From a checkpoint of a small image classifier.
Model: arch vit, norm layernorm, width 320.
Training: muon at rate 0.027, 13700 steps, batches of 128, held-out accuracy 50%.
Data: trained on photos of plants and fungi (iNaturalist), 19.4 epochs.
Rows from block 5 of a small image classifier, named by matrix and row number. Rows with one number belong to one neuron. Each number is 128 + 32 x the weight over its row's rms, rounded and kept within 0 to 255. All counts start at 0. Numbers have three digits each. After the name is the row's rms in percent of the matrix's.
After each neuron's rows are labels from the 100 images, of 14976, where the neuron reaches its highest value: "colour at peak" is the nearest of a few named colours to the mean colour under the peak. Only what is clearly more common there than usual is listed. The data: photos of plants and fungi (iNaturalist). In brackets: how many of the 100, against the usual share in percent.
# fc1: MLP up (model.blocks.5.mlp.fc1.weight, 1280x320), inputs 0-159
# fc2: MLP down (model.blocks.5.mlp.fc2.weight, 320x1280, transposed), outputs 0-159

fc1.596 026:115114042123141128131194165081092067164167097108176137082102146129110144099130133107129088095149105087143128062152084148141123102096156145168151137082154119177146120149094118154105095222164101094134096187122155131116092148095219095152137155123122126086121136050103152104104167150164162125176136070130132114103090106205164152141135169127136160093077105149147123147117156130122146138074140134139104152171136063128078102165093159142101090072124181129068195055171114142112119104138056
fc2.596 022:128168115085103171122163163141109118116125119089086138073114142145133070199133098128077158072134142130158147139127086150085086154159154109104131141178177188094112074133099071045117130117144138154088189080115089161058184106144098158094096167131121112097112165170157111140089156112152125131114118175141154133097139159126184125134090128166153136085088125189123151097068182170140060141131176074116113129101107146158147104180098127128112196106155130096092149176149130148122111119160119
colour at peak: orange (47 vs 0.3); yellow (43 vs 0.6)

fc1.204 103:122155111129129149114142165129091107161109129172138183137125129196118135147088092100102171155166133073092194129132182110095129113156105183025145117156141061156167148090118098114120171176130077084094104142163108075126105116154125138118141178129153149140123114158131072210135143145103116157089085125119134085096143132139095114128165112135107157148123118142131122121113120103169128150148146230128152154173116146174127097159101087130140166084132100190078165166080160128142167142154130
fc2.204 104:143167080082155083129131117101172118114098108151184087112099131208146203170102106146082121066117128122120145021142119151077129143167096117133177116085135117126138089131057073155174125187114131110113123105106116094104130072125087174079139135157185109154127123095113134155179101111107161127097161072197163156112121151073101161105116131122143199124122107128087108167180150140109134132133106156118078174147135095132148090152156076156133087120135120124127153175131158157094143106149149
colour at peak: green (49 vs 6.5)

fc1.633 011:143112103178184159145135130116181143139138133130076123136072101105160132068143132143122122198133113133193131075087183121077088163118150165154119132101145089178050117092153090106145123164133132164120109154161098120146146153125102169114146175094149137121109127117062157096111136130160124084090125171120163147130063179125163150176097105140077098127160080077122134116141181102170103138121141118077157146119127098087104092074085132104116183075145154118166149104136167085193141172051123
fc2.633 011:169160084089151119170113181113175133138123131100124107185144128086151171095111088125121103136148160095103212182131123118146178084138092110125128123060105086140186109109143106098190114145126120141159132100172105168144100102098154142096134083169110147067104185149127131105147124171109117153163119111205144170048064130147093143132088107115145123114144112154209126145134167182111137071107112086045137103094122141106130111170142096140128165147168080134089192122123080111136135111145136
colour at peak: brown (83 vs 35.5)

fc1.100 046:169186154091137105232128138081112108096146182073127156152137128136070079159158088100090095163079124103139131121095139106181087160189154145170184066159177098100126179146126147118124128163175148161159157172098140086103143184147147093187138121112107138097164117131077207108164152183129157155100125149185152139140139095149161154091130137116136069144132092097089151089141131144104116088155167181088120144113117084164133102228142092154132156121139120167108115156177141138144093099096192
fc2.100 047:151105138104140142146140128165105132126131152156158179153150125170139159172142141098185114130125201151163120090128068124147152131119147098137055162177101113084162147163163111142126139141171079071080112113168097103108152119124162121185139165168164154096189162137154090099122149109107116089119151106139128174076160111088144149100107115139136177130146152053158161113170157144145057122164116173054121140105098126134081139130140158097107128044162127098081121117185169131095160093093153
colour at peak: green (49 vs 6.5)

fc1.665 160:071159147079151137132176150115132077094089138161151140172129094164077082120134123089093114107155121157116146115129156121126079106110184132161101140106166178121143097106118172096105187114147102146137088102115126125186139127111116120135170178049101240161131111120112170141086136111154105121102167103115143072138145099138091107147117116143183128122110194127071171139121126137096131169113174158186156143121112076161112174143079062152101098101162119188220120100166150130164090092156126
fc2.665 172:169118101149167090121116097181110127096092111089097090163123135116196135124194093132167153140167112138048101108114125114087154098137149115124056119112154127140098138129144132122201067160130150129158184112166123075082166139185162104154129166250121093126133117137136125080169095128134146141131111061091113255112092161087098131066134082126167137167128097172193087197160107140146136097132096131149090113160124153147167149095097107070210163141099120097085116151160120114146128127141155
colour at peak: white (53 vs 1.1); yellow (32 vs 0.6)

fc1.39 192:055146114073150147157156106114138089102071080193138169101097149105113154119130143101112107111152117139132118104132123123074134118170176092127126093127169188101119128134109147113094150115147157178128136138133170134131161126125148106187195108052118145137137121102109223146078117123130138131079116129143178080164129114130126135162087134080173160179161188148105110147089123062143144132125157144126202092138104113162115160117119090110078116131122107141109127126119102099125155088139146
fc2.39 161:153155142125168092122142106115118086131122148134100098095122179168197178153126189101108172153116141106079145115105147126118141108122140152121079176152089116118139135111172189165159130128096150149127101090098125139140114155119141140144148120255130149134131120143102093095147113088088133145110123076138060255171122105103080148075122103147111113109082134145126140156135138161103142161170110098142107136148083153114115126142153174170151109113094105131150115122139084117140146159194162
colour at peak: white (35 vs 1.1); yellow (26 vs 0.6)

fc1.648 237:147115150080188063124102117123190093161139096131109129126088153135102112147123086087087122119136133069157210140144129191203129118179170108169140137143137148143083163142103137115110068144121125137084167135110150068094204104112133133130132140064091129116080103075177181122093141071151151143094138148103134120138071102212141122173140118170075122154143170172124146120107177149124153127104185158130178116118113074138163186137090065128116137122135120136130132111124108146159144120079132
fc2.648 266:122091112079107134109136123137110132126102192113095185116129130139158076126178105136092106097093084161146163149135104134109127149145140132158087123163127153130060119123067138059133155157149155083163093120140110134135122151060105196118144150190106107117141127166115092157129146134112149133137123105167123195144163083138162167088244169125136158094115196147080128096184132123140125169161078127109096189119142173100109142104119143146116088118077122044065149154143163135128094071115120
colour at peak: orange (25 vs 0.3)

fc1.496 053:142135137084114067131089184165141187183126162161176133106124128168141111122135099077120096105122102134158109151131072100118157149096121109154170153095123169040121090180125149147152134124153208115075140122161160141076113090149110074126114143133113108162098111146118066157100067099100110073143115152168174148129140190117100187132093100131063192148059181160094117172118142127077165112104184114164113126143131124112118130173127180191116145062106170163078169125077109115102084193100116
fc2.496 052:118136122134149120122087155094099096151157136086140184060186168168129125131142095153121140095065106157097112161159174125109180116138204130112091147154168116130129113140101160122068156102151137140101097123109192124113138067093118105139149067131141123076098159124134141165084106112137156122140087064155155143128119138131081134157080099169079180147152116116143142143102130151093156118090106132142183117114138140090138179106082101131097131072141132135145126161067116169144167136094110
colour at peak: grey (83 vs 46.4)

fc1.488 006:131120148113162128065130149174119222141119141095148114106132124141148100150139078085098084169166104171153117129085100075114120170185199111127167152157091106092149169132205131104057082165162177131114144142219162093088141138139087116163145123171158179164091149193150087114096093148168139115098140122126109080138120092098130148096120098133128198107149114141162169107143136129077169087098122171081120129071138128122078121082081112133154169136108100143101105133093084117170154124135111
fc2.488 006:135127104119133089084159118165101090087112175149082154150069146121182132094101119125116148137142104130086117115144165156176145113141148116113116121201128119147074136100135127144153121134116133081135160184126120157083120117132125123055100108121156131102110086176127151113161124146095112082112131110137114097184136156106078147147195188106204110123190057164129102103067069095112101135036095178125164174113185180145143099191074165098101128183098083120103080121092172124117048091160117
colour at peak: pink (45 vs 4.4)

fc1.446 069:037167109139134144098135146148201092157194157110109068136135145154087187119126137128127105174160137161137078082147150156102083121145076084136106143154104150120129116140146129089123158097099157163111130121103066122112163123113130155125186105127139111170069171095187126158114126123088168088101153100067106121084105132158135100153141175102076142056092091141156137123156115182101116110124098175130038095128139107146116167077141149129091075092165163149114129134176167153079132133129173
fc2.446 067:156129119148103106113188120139143110171143149168122071111158196163134124124063104115119131173113111103121136106093074167164149140122157108178132145100143111184096136116090130112140098086099141149147145133136098156169159119128104193153147131195145164140141080091232060126125204169155078124147077078156110207112163119083083129081076141106111134158123087107148066108107094073119144147102132108077169171165105136213116103156151145163156105121101095152100127085115114112116117105194173
colour at peak: pink (40 vs 4.4)

fc1.48 087:186114141176134096083180126114139161147150136103158090141123106166055136114113133126115178139095120110104107139122114150196054147146119120192168175109200105179088113164094091090075117199093158071146099168168141120098189144111105139094147121130098110106077134080080138148156147165098073141115120128134086136122163137155124103148149134119144152178114097174103191148140131106150106140118079146090178101154133126115063099123104090148113080129124146113087163130154066111143153082195074
fc2.48 082:142065111165147152160149107093135105156095098139050158133082135075137139148111126129142149082134071086122085180068143073153111139168123114112169085107127141126165107174123138047134199076161150165109155098111102091122108102066095088120157156150142107124171166064078121142117159123142130111088119158162085141150156139130137108129143104096147158102113173163077175132138117100093124158113145093138116157114146144123104110153126158139088112080118157077115126123142169083048074086167067
colour at peak: orange (56 vs 0.3); yellow (34 vs 0.6)

fc1.541 112:160116173095121120128114097110135082100139163188080118136182161129106115142137112099066111136126142126145159091132092070171137120193193118169108116148084084115121132086121071144142205170144115139130085086159110139142183108166106080074162175108115115144117169109109104126167091104149129110043098163113162098097128193150120171114163202119139110099110099091134220108187151126133116134094168160105089110093085117127129124088118137116094090174142082120126180115138124158102119167118118
fc2.541 093:118131128174155168189142188132090126087199120165106182136159101119136155113129077178160100153114160185132059175136136081168071142085183147188111105163149148131136120118149128115145151101157101124053113086165154104124115133149091045142172109127138145137117110073109138187153113108147149095158146142158126122143102112130169165112091136178126127051158079146129172123195094089145081132110141066094133120136187128174096153149090055126136105143121104069087099124121127152135084148084153
colour at peak: green (30 vs 6.5)

fc1.44 074:137148128044179121065151154107062109084148064092118127165105118117121126091180133085129146129109112179084128071152096132129163062081148136144146122120154137104090167086122121157145165185102143121150121156165157149162141136093127104102094180107052113068123111125051131132139205126129094101183133087119157118116143179156125113097091195155183103113096121091153175130163089112135100130118109189209181166108110163189067106176112124100133108119130133122171081159116171097141127126151091
fc2.44 073:040139102123133145115128151137115147085181117141095106154089140116141097064110112128115082128093116196106152173176120119133145160077138096078090138124127128115135101085084127122159161156124122105103099151139119135069156137105054145165085164126105190113104118124134160166118156038107170161174151175122150142156049084136109140160124138068119118127142113196127100161166072100092112116125094114163148142149098170117129132153148140118121139114096104095144156130196165148162135163141115
colour at peak: yellow (26 vs 0.6)

fc1.676 198:065105143072115037122112089086154166158144101119105137173114156134119122157122082132145141113136153063129193100124101120126068096170087091128098130122090104197103124104163116131106114109142160166106137131134127120139130112084082160097153109149080126124142099140134157152140120097134117157155168122163138103155176142135123154123097106100182134235143112120155132054070108158120126150112080155109139135123111126152163104155135126081096183101129036127159100148089106124106144140106127
fc2.676 182:067149099085123075193131138089109101133141153123098070160114131116134063148112139090123059133144130202146159109140120153157143137122149127146115164141119160127102128114107130156124071064127131175143094149084127100098179153106119138155143107125148129179203136132152114154109131080109127110085066157143100100117060140170153164196077133113196123177110078078150093128134123108136155146138134134091185112123115098075157143138191109115114138171148061112126145116091079162136148215152127
colour at peak: grey (73 vs 46.4)

fc1.653 144:117152138119096033165141087177114165162072149178124129165130148114064148159137145180130114113114068128129153156085150113160111111133151104113140164161129137139160141093177149181116034116140146082158111182076061146096104123108116097103121152088139071159140112116113130101109143161122133153131142168157150098139121110066157109164152113135170119142119146078133109109150110144102084112125157110100121110130113123131149140180165129125162114105154088113100149104143074194184159105174120
fc2.653 138:177169091111135139121150123107132084115119097166118098162119120124100134151118157143126129158130091086139141080115109135190097163128098110083114189179144098115135143094159124147111172060050121152141136181162101125149150140168134122131124041088170105146150102081106215123171167229079069162084130209143169085135100088119089146167172153163156071137198133092152155114132120146148117202180128096143136113103093128163117142131138095107185135103092162099088120095148119116145163200129134
colour at peak: pink (65 vs 4.4)

fc1.412 075:108139150108148153154112166091175131106141183160162113107159135151101120157121140098184099127196095103146152082113151079165102118132122109239123108160089098127110147164150152127109106112134128104076122083140123105099181132122138045089173127151099128120118098076149123154126151040155081139057090055137160121068112166071113134102167138139106125136174142081152177217111143077131151147155129178140074155144114109153130105130101132095077168142176123098154109069074127208144224112115154
fc2.412 073:091090142085170161133069136083101106151102172091192102081169102121124126138086108138139047170191112116119147121182151079148081193169147117097109149143111126107144120143117103116126109165123045069097134140197155114118094189158094096073136097126071192131159143075157160138165144157134086153106114124071072111160113155153109127122089159056126087142128156157112152142084052130097121141093127116134105108138127152169159141120124130089133196108162100150176097122114097152078174103151081
colour at peak: brown (74 vs 35.5)

fc1.117 006:197153147167123187127135129200132157130170096137109145176105175112122175132170173109079116141118192122158099114138106110134091089104075137149113110076167158130132173106188113183105161176176108144097185128167110095110101114078101108125119151083098148196105101098209180103102109135079149129081149129082071115149104171161162127126107093123087148152103109105161158125099168106119099101142165066111140092116126120130155112178174130157157207143129111119139163111136148066161153138134151
fc2.117 006:127146118118149103188091087120132091173149157112091129157134159155154187161141205120132108211132189150114138107180109120151097119191127116214109163103155156071156079110125112169151133139167075159123172124105160143111174120212129137170155123156094075144177196204078074167144145113125086072167078187169134176099162131152139088130126132095123103116112118097155124115107143146115111138181150115129146097099098113108119109159139106148055153097194103148123124121134084159131078145105126
colour at peak: pink (36 vs 4.4)

fc1.65 018:164093078089124146112102170130103105083122103138159087148133128142127141109178070119089128135194123081126128102198124133143160190123096132105144109127092145117096113098188091090167083116123098133117147219110136077193113090152093098156177166113139155144164107059203167115107143078074111076134135154121122140113073149104161174156183119149140165112106143125101101129138137078122176098116157113179130116172083134151141174156167131191139118123123123155087179066132129216107158149139109
fc2.65 019:124180165155156116138102113118191146164103152144144083086151153119167198173142106085120066117085164160128145105146094141141129182128135156132181155139142165137131134112153091098156136101177179058147099133111102110114102080132093101092088116167124114148135129120110157196155137120058157147150120098104058176081082121065125186153170109124081212098087162189139084122185150161121077165182124187165176135130112095109136174143116145097090162133160141105100130132121124119154170158176130
colour at peak: black (37 vs 4.4)

fc1.513 024:088094150170134146116105126131186110191147128087113077107134100106070151157120140127153093091175131102068087133130121141139078173150110154158152086141131078140199072115124121155116095090135163112141098122173099128136142164166114155114181131112136162117127135096103141148111142071124089097069145050065144120133079160096138151106158146115143171111139155099137183219129106143183153142103143179126147136108102090107134196088107146208116212132150146187080124121123106183096172138095139
fc2.513 024:081129120115139150119150117119136100166114146129138131014161133127098095239135126069142090138164149130072124168145142134116122124114123130132124107114078128127128157098114124088161138156130043092082167138153159143137147172129071049130124090127125139154145149142104125240162089099133077116138128144112130121194123130155125171127100146093163160137143148148147111154138121185101126143132143103072134144116085147111126096060164165106089144150110114133129123103090097095095183080118071
colour at peak: brown (68 vs 35.5)

fc1.223 200:121184119123142072116123188115094100111088152109059162119153101075115127121069122133133138164108132120169107148099155168101128150141105119127070129034006122102140110118092115113099137107093142198162142138131076165137071129083151088113048087139147122115143153153145112101155128149130133179097114120120145107065171102130141110112098148157130073132104148168016110111104150167137126177174101136115116122077105111125177116094082157110125124108131067104112136175094168158175143185152146
fc2.223 205:183134133153065119101107121102071134139113132095137112131112155129123145126108090140136198107112194140139114129123191103115096106204103135115120093150152089144136132153129050130100149191134074158141146152129163138105147109122158104144133121132110115117089178073117071087170114128095089156113175135152114127137150155118064085181113099185100118136187120160101111179076146095123121149110152186092132083174086153092157104132165143149143120109148150128152075066078146130151106116126134
colour at peak: brown (65 vs 35.5)

fc1.694 247:067059167038107150088105127117143079131144085154141097128089101122104119136138144190144106130114073123161159144168076104076103125118143126159154141178168114085117176173122132231099122106162130139171097119150166099123125133146150104108128160102149139114193119160089129168082030150088061160206120142090157096127114106196144182103176085166103129104100145106109137153112120118136157170117155163123125118128129138156096144098134137161067134158168162080125187121137195124153151121123099
fc2.694 265:075109109156171137106069131101178214172117167099099140179089131170155087097110086151135133127121181127120178084115094122140158103172084127098148110149081096132111128081190140120117169108079183172129138097188137105140142130139160186166183113142092116127127112191090159133087101136132085141126146099129131150148104146103223141120133146084135152104089124140096167150130135138034153144084161127110124145116181134152125145125067126137076162135141107117125133117119106142103197080159139
colour at peak: green (27 vs 6.5)

fc1.489 191:122144154098176178124114119091162084094120094186133114108116159157085147063115104148086134136155094121188133128200146211097040147080135120199112170144190165153132109102130139113144118086118151159128118118134115111114133150163145072105152146073102180158171158144086187120086164075140098123139095103193154072180176142131112130177091151101192083187092168153109105123133181162147140146080145141125168091105120069107098187100112075130112127113078103160168157114147138122145162131083133
fc2.489 161:070141082144118109131148120127103144107088105116133148107124101108191131087087137126116168113099160155111119109107113125132095143161097136151140117115130082094144155109145115093163161208109137121160144142092137134148094101082144161186145095250154113099088133038123096086140164139131111130079166137097075255100165126133128143124120098148106107126099169138160122162132130117121170058147058143085180118105123117059120131142184176115118126190157118162138073125158059104083104197144096
colour at peak: yellow (33 vs 0.6); orange (25 vs 0.3)

fc1.233 166:087042096166131165137110123090163103117121086100065109087134109150124169086170143101090148125173197101075113157091113133116125105177129120120164158145154149146099129188138158107116129096106147145175110155169152130143185145152143165145169176060139133140169139121073226121101132124148169063146133101119150074133101129170112088138055108181105155143158178126105142126091143138128132139102136120115165097116093110192164147140068092145125092117168151115135151091146138151108150122085157
fc2.233 157:137123138031145128138128129113180131145110204180205155110161110150164121133150097167132095088113146146159120078180136156113090124151133134152193116133102084160177153056110123131148220150121102153075124092080117101098073151202120145135154109251088193113071128089156101100136103170137100134165082122118134255137155133129119174137157125160093111117138157189111104156126123120127080169111126110205113110130116155057109139101067135136111146154141103164150146169146165095112094132166130
colour at peak: white (46 vs 1.1); pink (29 vs 4.4)

fc1.20 048:187083150126143084159089120072120092137187151145145063149117162177141156118168128102127083030134127147128128103087137127182153146083104159100107088144114114103156106143184124151178138107135137083055137131114162145161102114145164120110131121151195090151124129132162157124144124094099077104142123085131118117123103098122151152065132133145159173088096166144117140171088127161145118176092159088144106080086167059112120126093145128112154119078172131160201093126125149174090141134146121
fc2.20 041:140153133063154069095126120074187119108136117199179112130143115137122151133073124172118119118160110112101157101153222161140136123080089179150116126155196143061149168108096208157104160124103101102101144139114154099122128129132112137071114185132114165064132076140133132122084118123126130101151152088099148135175172103134168156109126118134141122054184112116116158087124066130150142061127094158140128159117055152139138164082177130070099097139188061160138123146148085090087092116076172
colour at peak: green (31 vs 6.5)

fc1.571 160:093146138103130198127127144088152072097108099127167131174098148168079144080080114149142100104128122169141098130177111104088140157145151165146100145145161124069125066134095127137109134151149149148166108110141137154155091117074184132165189095059138193128130154144153170129048153137144078111135132121109144078105177080124091064178129136139144089151091172142111116167109153118126149152145138159149135116144105161152111121184158104131096143148129071166149105130146127125082136095130100
fc2.571 163:111163133103127107133129145088119115128149094140101161140108107129176151126131130176126094087163146146056151136172161155157089111119087132110092081184129077136106122091131130107155133125112128103165126118108146108089111074121125068132123128248105121085141151131141176116131132177155121107137168156120108255155155111131161147127138120132060074122122116109143129093153129188115138164145097095083118125116118128127137122123070162196155113109149136138123147114140148153167143143135132
colour at peak: white (36 vs 1.1); cyan (27 vs 0.5)

fc1.262 008:147120137147160156142101116123103100128106105177114165134083165138113168162103131104160145109072158080085134157070133076134092125155139153153113148127107140120182182168061098197109104073095126173132072127142142134099120132147107121125141027169126096138148084061185117113141144133132127131117105129130160157166135139136143098128109118165120166080139099152092107068119154106146121109120140123082080096140112130111143136094107151163133119134122104141147170126065129171058117123106163
fc2.262 008:116135135095109189146145094157110089071127170103145158085149168174128096197163085117174139118060119135082143157101155104095178090136185162177117130118084047064155133193155178142109241213152131106122093161123112116112131172109124121117159116112137140056091123121126151174145100184129118155106112140117143115127144121146116167166076152112096106038129174117108172088147109121170107137116158129129098140097146125078126167110132126120126071167123178118075106122159150153091145146161126
colour at peak: brown (63 vs 35.5)

fc1.352 120:102140124078127095108146073118120091142134089161083146089175151153155130152119161126126118080112087148128215084140182117150133118131091127095165116122135116129149104161128148117114087133158090117108083098127108145189143173127103151100143110089157137076081082118140098148097086071136191190093111100136095125035188127145133138131129080175101077181133113140092113177173179139190103130138111077137143105153088186108124151165078150105148123073139077172121136118169121135115167137189181
fc2.352 113:143148097120128128110149166074116115072133132214157098135157133162178150104086162062144143091108141146126156115134187131126146096129074135070111156179090125125100127112074116116154110065094141095114100093129169106102118142154202138128055135184142167153143082138135138103091082137154165073085138063145137189174109174085124141133083043114092118155143135091037153180121125193127084125180128100102122157130172121103098116178096104175166145123130148161096078193161131197117116143138161
colour at peak: pink (64 vs 4.4); white (29 vs 1.1)

fc1.682 006:162142089143126190160146145176156107129168134118115138058065142142165131192117144068163080162104173109064110142160108162140171188126170139096132107164152136137105086141108153177150162151162150114147121118111135122161153194159096064078131136077053096090192068093098144117117118156150095105077096146141152065127128115149115124125125170091154142134157161145159143144060140099166215176167134137117187109147135137127119125118139091125165158095161174099107076133112130160098132096144157
fc2.682 006:147133124097130035176113119122107076234149140178082102117093139117137115090096121150135173111113147129114177144085140122126137114100105127115093163088155111152143129153082133070157167153153146189104138128119087146132174131069137144189144045142094130163130136091185112212149172109072175169153132093158160174148170102171114152182144177124120110159107101118134109180190097148118177096075110182184157129097132084114122154104084095080137106139155119150122133121163164140122125141142058
colour at peak: yellow (47 vs 0.6)

fc1.751 013:118094218157177219080106149111177163111151143165151116172129093183085074090163072166144156185104116077155146121139095100120107112136125102049155146102088159121116138116089185179082152153170160114164104140145120109110123106161126166063066118130158138103142181103169142144175109104088169149135113110147180129112179142138161152163134223127155125130116085153143160132098095147152106123082136125098112105100066101085113078141088178114100124096142160162121105104106123110081153180111100
fc2.751 011:167075106087110088144140083155102115115065049178079115113134162140096124157130136118107125189115130087127127143174168183119090189120169134104170147127168106194073134161080104072125163140091144137152152135087117159120115152132164151149114179127119139096119132128161084142160139121133125118139140159128115107129158147137104095122157074090133117135149125137166171165091087155137129092135160123119173151139156099125087073173118119104085112130059093113156092138093125093139115115125130
colour at peak: pink (57 vs 4.4)

fc1.699 009:157177176160105165091147183113169135139185110089107101157080140082137122115133129130152145158168166132085069131083068153092109056055089127084128140100126114069191110181137147129117113090154124105152172166120114143141149102123176140107117138125136153148157128091111141126138162121112096084139111154074153102139104107137164098109123099101158088069154112094160046145105138182137123072130135136175091124178156112152117103120073141118114159176135147143072126158120114111098124116126175
fc2.699 009:129165108150133132161142143133121122088125074147125128192068121163172117163077087016132090107130161156176091144152122128159126083105128180077142122079145077049146148110078179151131151142191136090121169102079184145158132125123102154127088114137124150194091123153103116094078173077117151117138129126122123152054100075121106129163172119187183102131109097058145126109160156114086147160112123155090148145127149156099177063060111120106134118194131124130148141112126101113104132172219128
colour at peak: black (55 vs 4.4)

fc1.160 006:151156156080140143132116155142121126189103182119100122104110167107141101122088098178097129115108070134130122156105149109078080081129128130135106134154153124179145109139120112146167171110156095105163116109149116129068065172102131105148121075083103088085179181138127145154133121114164074135097133113094117148200115173113088194063160129099187081113140179135132137113156117086101123107135159162125170144077128147138113111175061159116155126113084120138051155085144159112115154087135131
fc2.160 005:169137128125127127137156090159084151140110124157119165136103147142149122125186134113173088148148089152116136166153093058178097160109105147112105157123175156121125100146118119192120169160086154109128115215175122086089173164173056128094176073160157128125156117086117081148129188166133154131096119100099133154175138120180068193170089127197075137088138068140143110107125124151165174088121068138057103130126119140131167114152109099108141112200090107087085104155105111110131132086095068
colour at peak: grey (76 vs 46.4)

fc1.725 012:141188146119142120075140220114170136109072094117177112057146106118111115217096097090124169184145101099169166129165149134158108116121172055148130127141121063201134149173100143169040099159135065112111154166134122169095127112106161130131166111148076099156199191105132157096105121148113125120122127100141061101119142134141177136160067141110098148107169073137158157126033132113111133131218142149138157165095088085141079108176109154112127137137115155124150136113099127116166100104100105
fc2.725 012:142106142101001109115133110102154147098120095081091162136093176137142139179128121115142101108135139117162113108185125160150115207155095126160164104115095068185082093107125130134092173142141161158154128139191049130118138109092145155153108183139139107110162125178122128141087127092165146077131164149170124126109171136127151149083091104094202157068141069117130137158086116183156081217108132143148127185111113121131096169104095155122102116085164137066123120123149156100123132145183077
colour at peak: orange (45 vs 0.3); yellow (33 vs 0.6)

fc1.482 087:104045140147124180143094108123124127132156072121113111118144095125134106150168133089109121142149109137136112078167071131150081195123110170188128116085161098146091150113071118120082148135159137106145095159151175133162123109206141084119128118158120144137108148145163091092108134087140107140096195088104153104133142188150110161099168081120110164132114126188190103145109168146127142125138152191141123117142156104113082105151082164195155128122147188156050145092112139136111085093128147
fc2.482 080:164103098169032113115109183148127112057126136056056121092133089157132183201136115115071131099150114139108143134195154133097121115153169120101142134089127157165160162075073109112150145125137084093121151160110156142091120083150078106164118166111096091114094169127128118115130151103144125149150133144109116153088080132143093146173085132121147166115140102093168159142077140151121146118122122125127045086193157130149187088202065142143163201146181116135094158102098122066101076095104163
colour at peak: orange (42 vs 0.3)

fc1.110 265:098083114120089131142111156194082175136052179114091128098064105140139110156161174075126122103156115097143114122139161194123100156150122098143134151082094111062182175136059196182129113095179164170130101157144088130086120097193071112107107112138135106125125118214143166140098093047088146136186119096141131100083084082126125142085126114166126122154061175165094138135128157152152134213139146127139141179109178100111164090143068169138134192180131144047133137159115121155107131078129116
fc2.110 279:162125144101160088090108135115113077136078183130087139114084117112137082088156137124117156095098149099092101148148173161153115151096149107120143097121062143208138181111077119106163184113044144102129138159137120087087141094104159133156067145141142093151170143119141152168136092108145121124119186053123139145100158113101130150169137135144108157138111199161128146145165162138153154107093106185112146120191112128136086112173149101128156160071147109107143127171126082118122176184127110
colour at peak: brown (65 vs 35.5)

fc1.309 331:091155128103119144188154089128096103114173162151110100145159103127095159141129123102122099150117122126113179082092123221115130137136122078138157178100077130131181163161111156142159149089134077151112144099139095083126088053151153120087168135115159144139062156152163190061081206116153119109107079088153130074135115174131112155089170126143165117105164139171098158116144156104133087140141138114149156138122128099131110117141174157099129157144139105169096100098118124083110145133138110
fc2.309 328:155165137131140031165118077078093097114176144089107125112087110123132156139115075116097153165138097121175112110082150179145110100135118077126081111168123156146141155136161123151114157142105143153134143121103112119100179129127113142132136160126180091111173104103110221133125135086121136115143152115147111124167123141143136192054115131151168103129135144145194108094131113080160076147097118155146133129099101103175102105181186152052153192097150125146160142125157114123126094171149093
colour at peak: pink (30 vs 4.4)

fc1.296 110:130102133160128149118157190153164126146185077153173101145141085115102149132108144131134130115123147114158146109117174109176157067194120122094164104112129147080067131080200104191134111100142135157110128159121132134157128085164115078181100127159123170156121116117161118193154146093102155164138115187131169134133095138083107065100134127195113138116046072063057160116093132180100146141096109114147088198123123100147132163087088138136085148191127149118110168109099124160093112157115136
fc2.296 107:123122122081101080118111101132128149125139099162190135127096131181165142131144143099136102097113090122100157105195132103134118163175165149174133159183158084109099074139111148165167097109108100069110108185121129163148138093157143186094116083187060157141136107130098153142126132212118124128161095081174139196105167113169127177157179160199130151188087170183112073112146162186136121143176121144135103120158131142144139099166123094035092131146075124153146085133157156143119119131131149
colour at peak: black (88 vs 4.4)

fc1.16 008:149094114107165199104098135122124054117137179118178082108099085109099061057127133120100180153107153112027115123105147167088122169146145132165142086071114137157079149117136080151179151139080155112146100046181116120072136132132162154084155184117115131097117118138136120201121128171115104094112124072138126102111198143180189133134103143095123146131127118192109147150142100162063117168155157099109142096146173123118158119147116104117150063140137171125152159155120212165149049165115117
fc2.16 007:156095111100152113145044093151098161142129136157098170129186153161093142121134100168145123222124162097065146128138151101158170077099109119137194076169149142141078068070067111126121163197103112086118104135123118119092089141148172069047167116098109102190098124085128105084130144190146082153124167160121149127129125157158122076144124104179134111143124154107133135163111210165108108146139105096119154150194143133165122112127096062178070156095131062148106086131094143109121118157111136
colour at peak: brown (66 vs 35.5)

fc1.222 310:111125171116146086085123146075124128158106127122086120121113110074141218145164150149106159159163134086146102141115117178143143173110110172210097150062189153126134121085084118124135079109113107151120147139142150062153103109121136130112091101107111175139159171113157167135087151156096191081086102099166186124133128192180145130087111063136139103134126149134083152133122120093159090171156083152126160167055137141164113117130125113148129155149118140148140152148115127149142196202114129
fc2.222 348:139138149156142166118161145139163121111163133121088125155154139086145111112107139053154158069128131153167173134142120085157169125140133158101094115133071085123126112130143118139118104115135162166124163141190127161147098101156145137142165171154111064107139120110119106142089081139146034122122099103115125148141118090174125126138165151140115095147187141108127098169148081113120146194150185147142098127104087187104162147130130109140128125111126119126178107153145127147144059176120150
colour at peak: black (33 vs 4.4)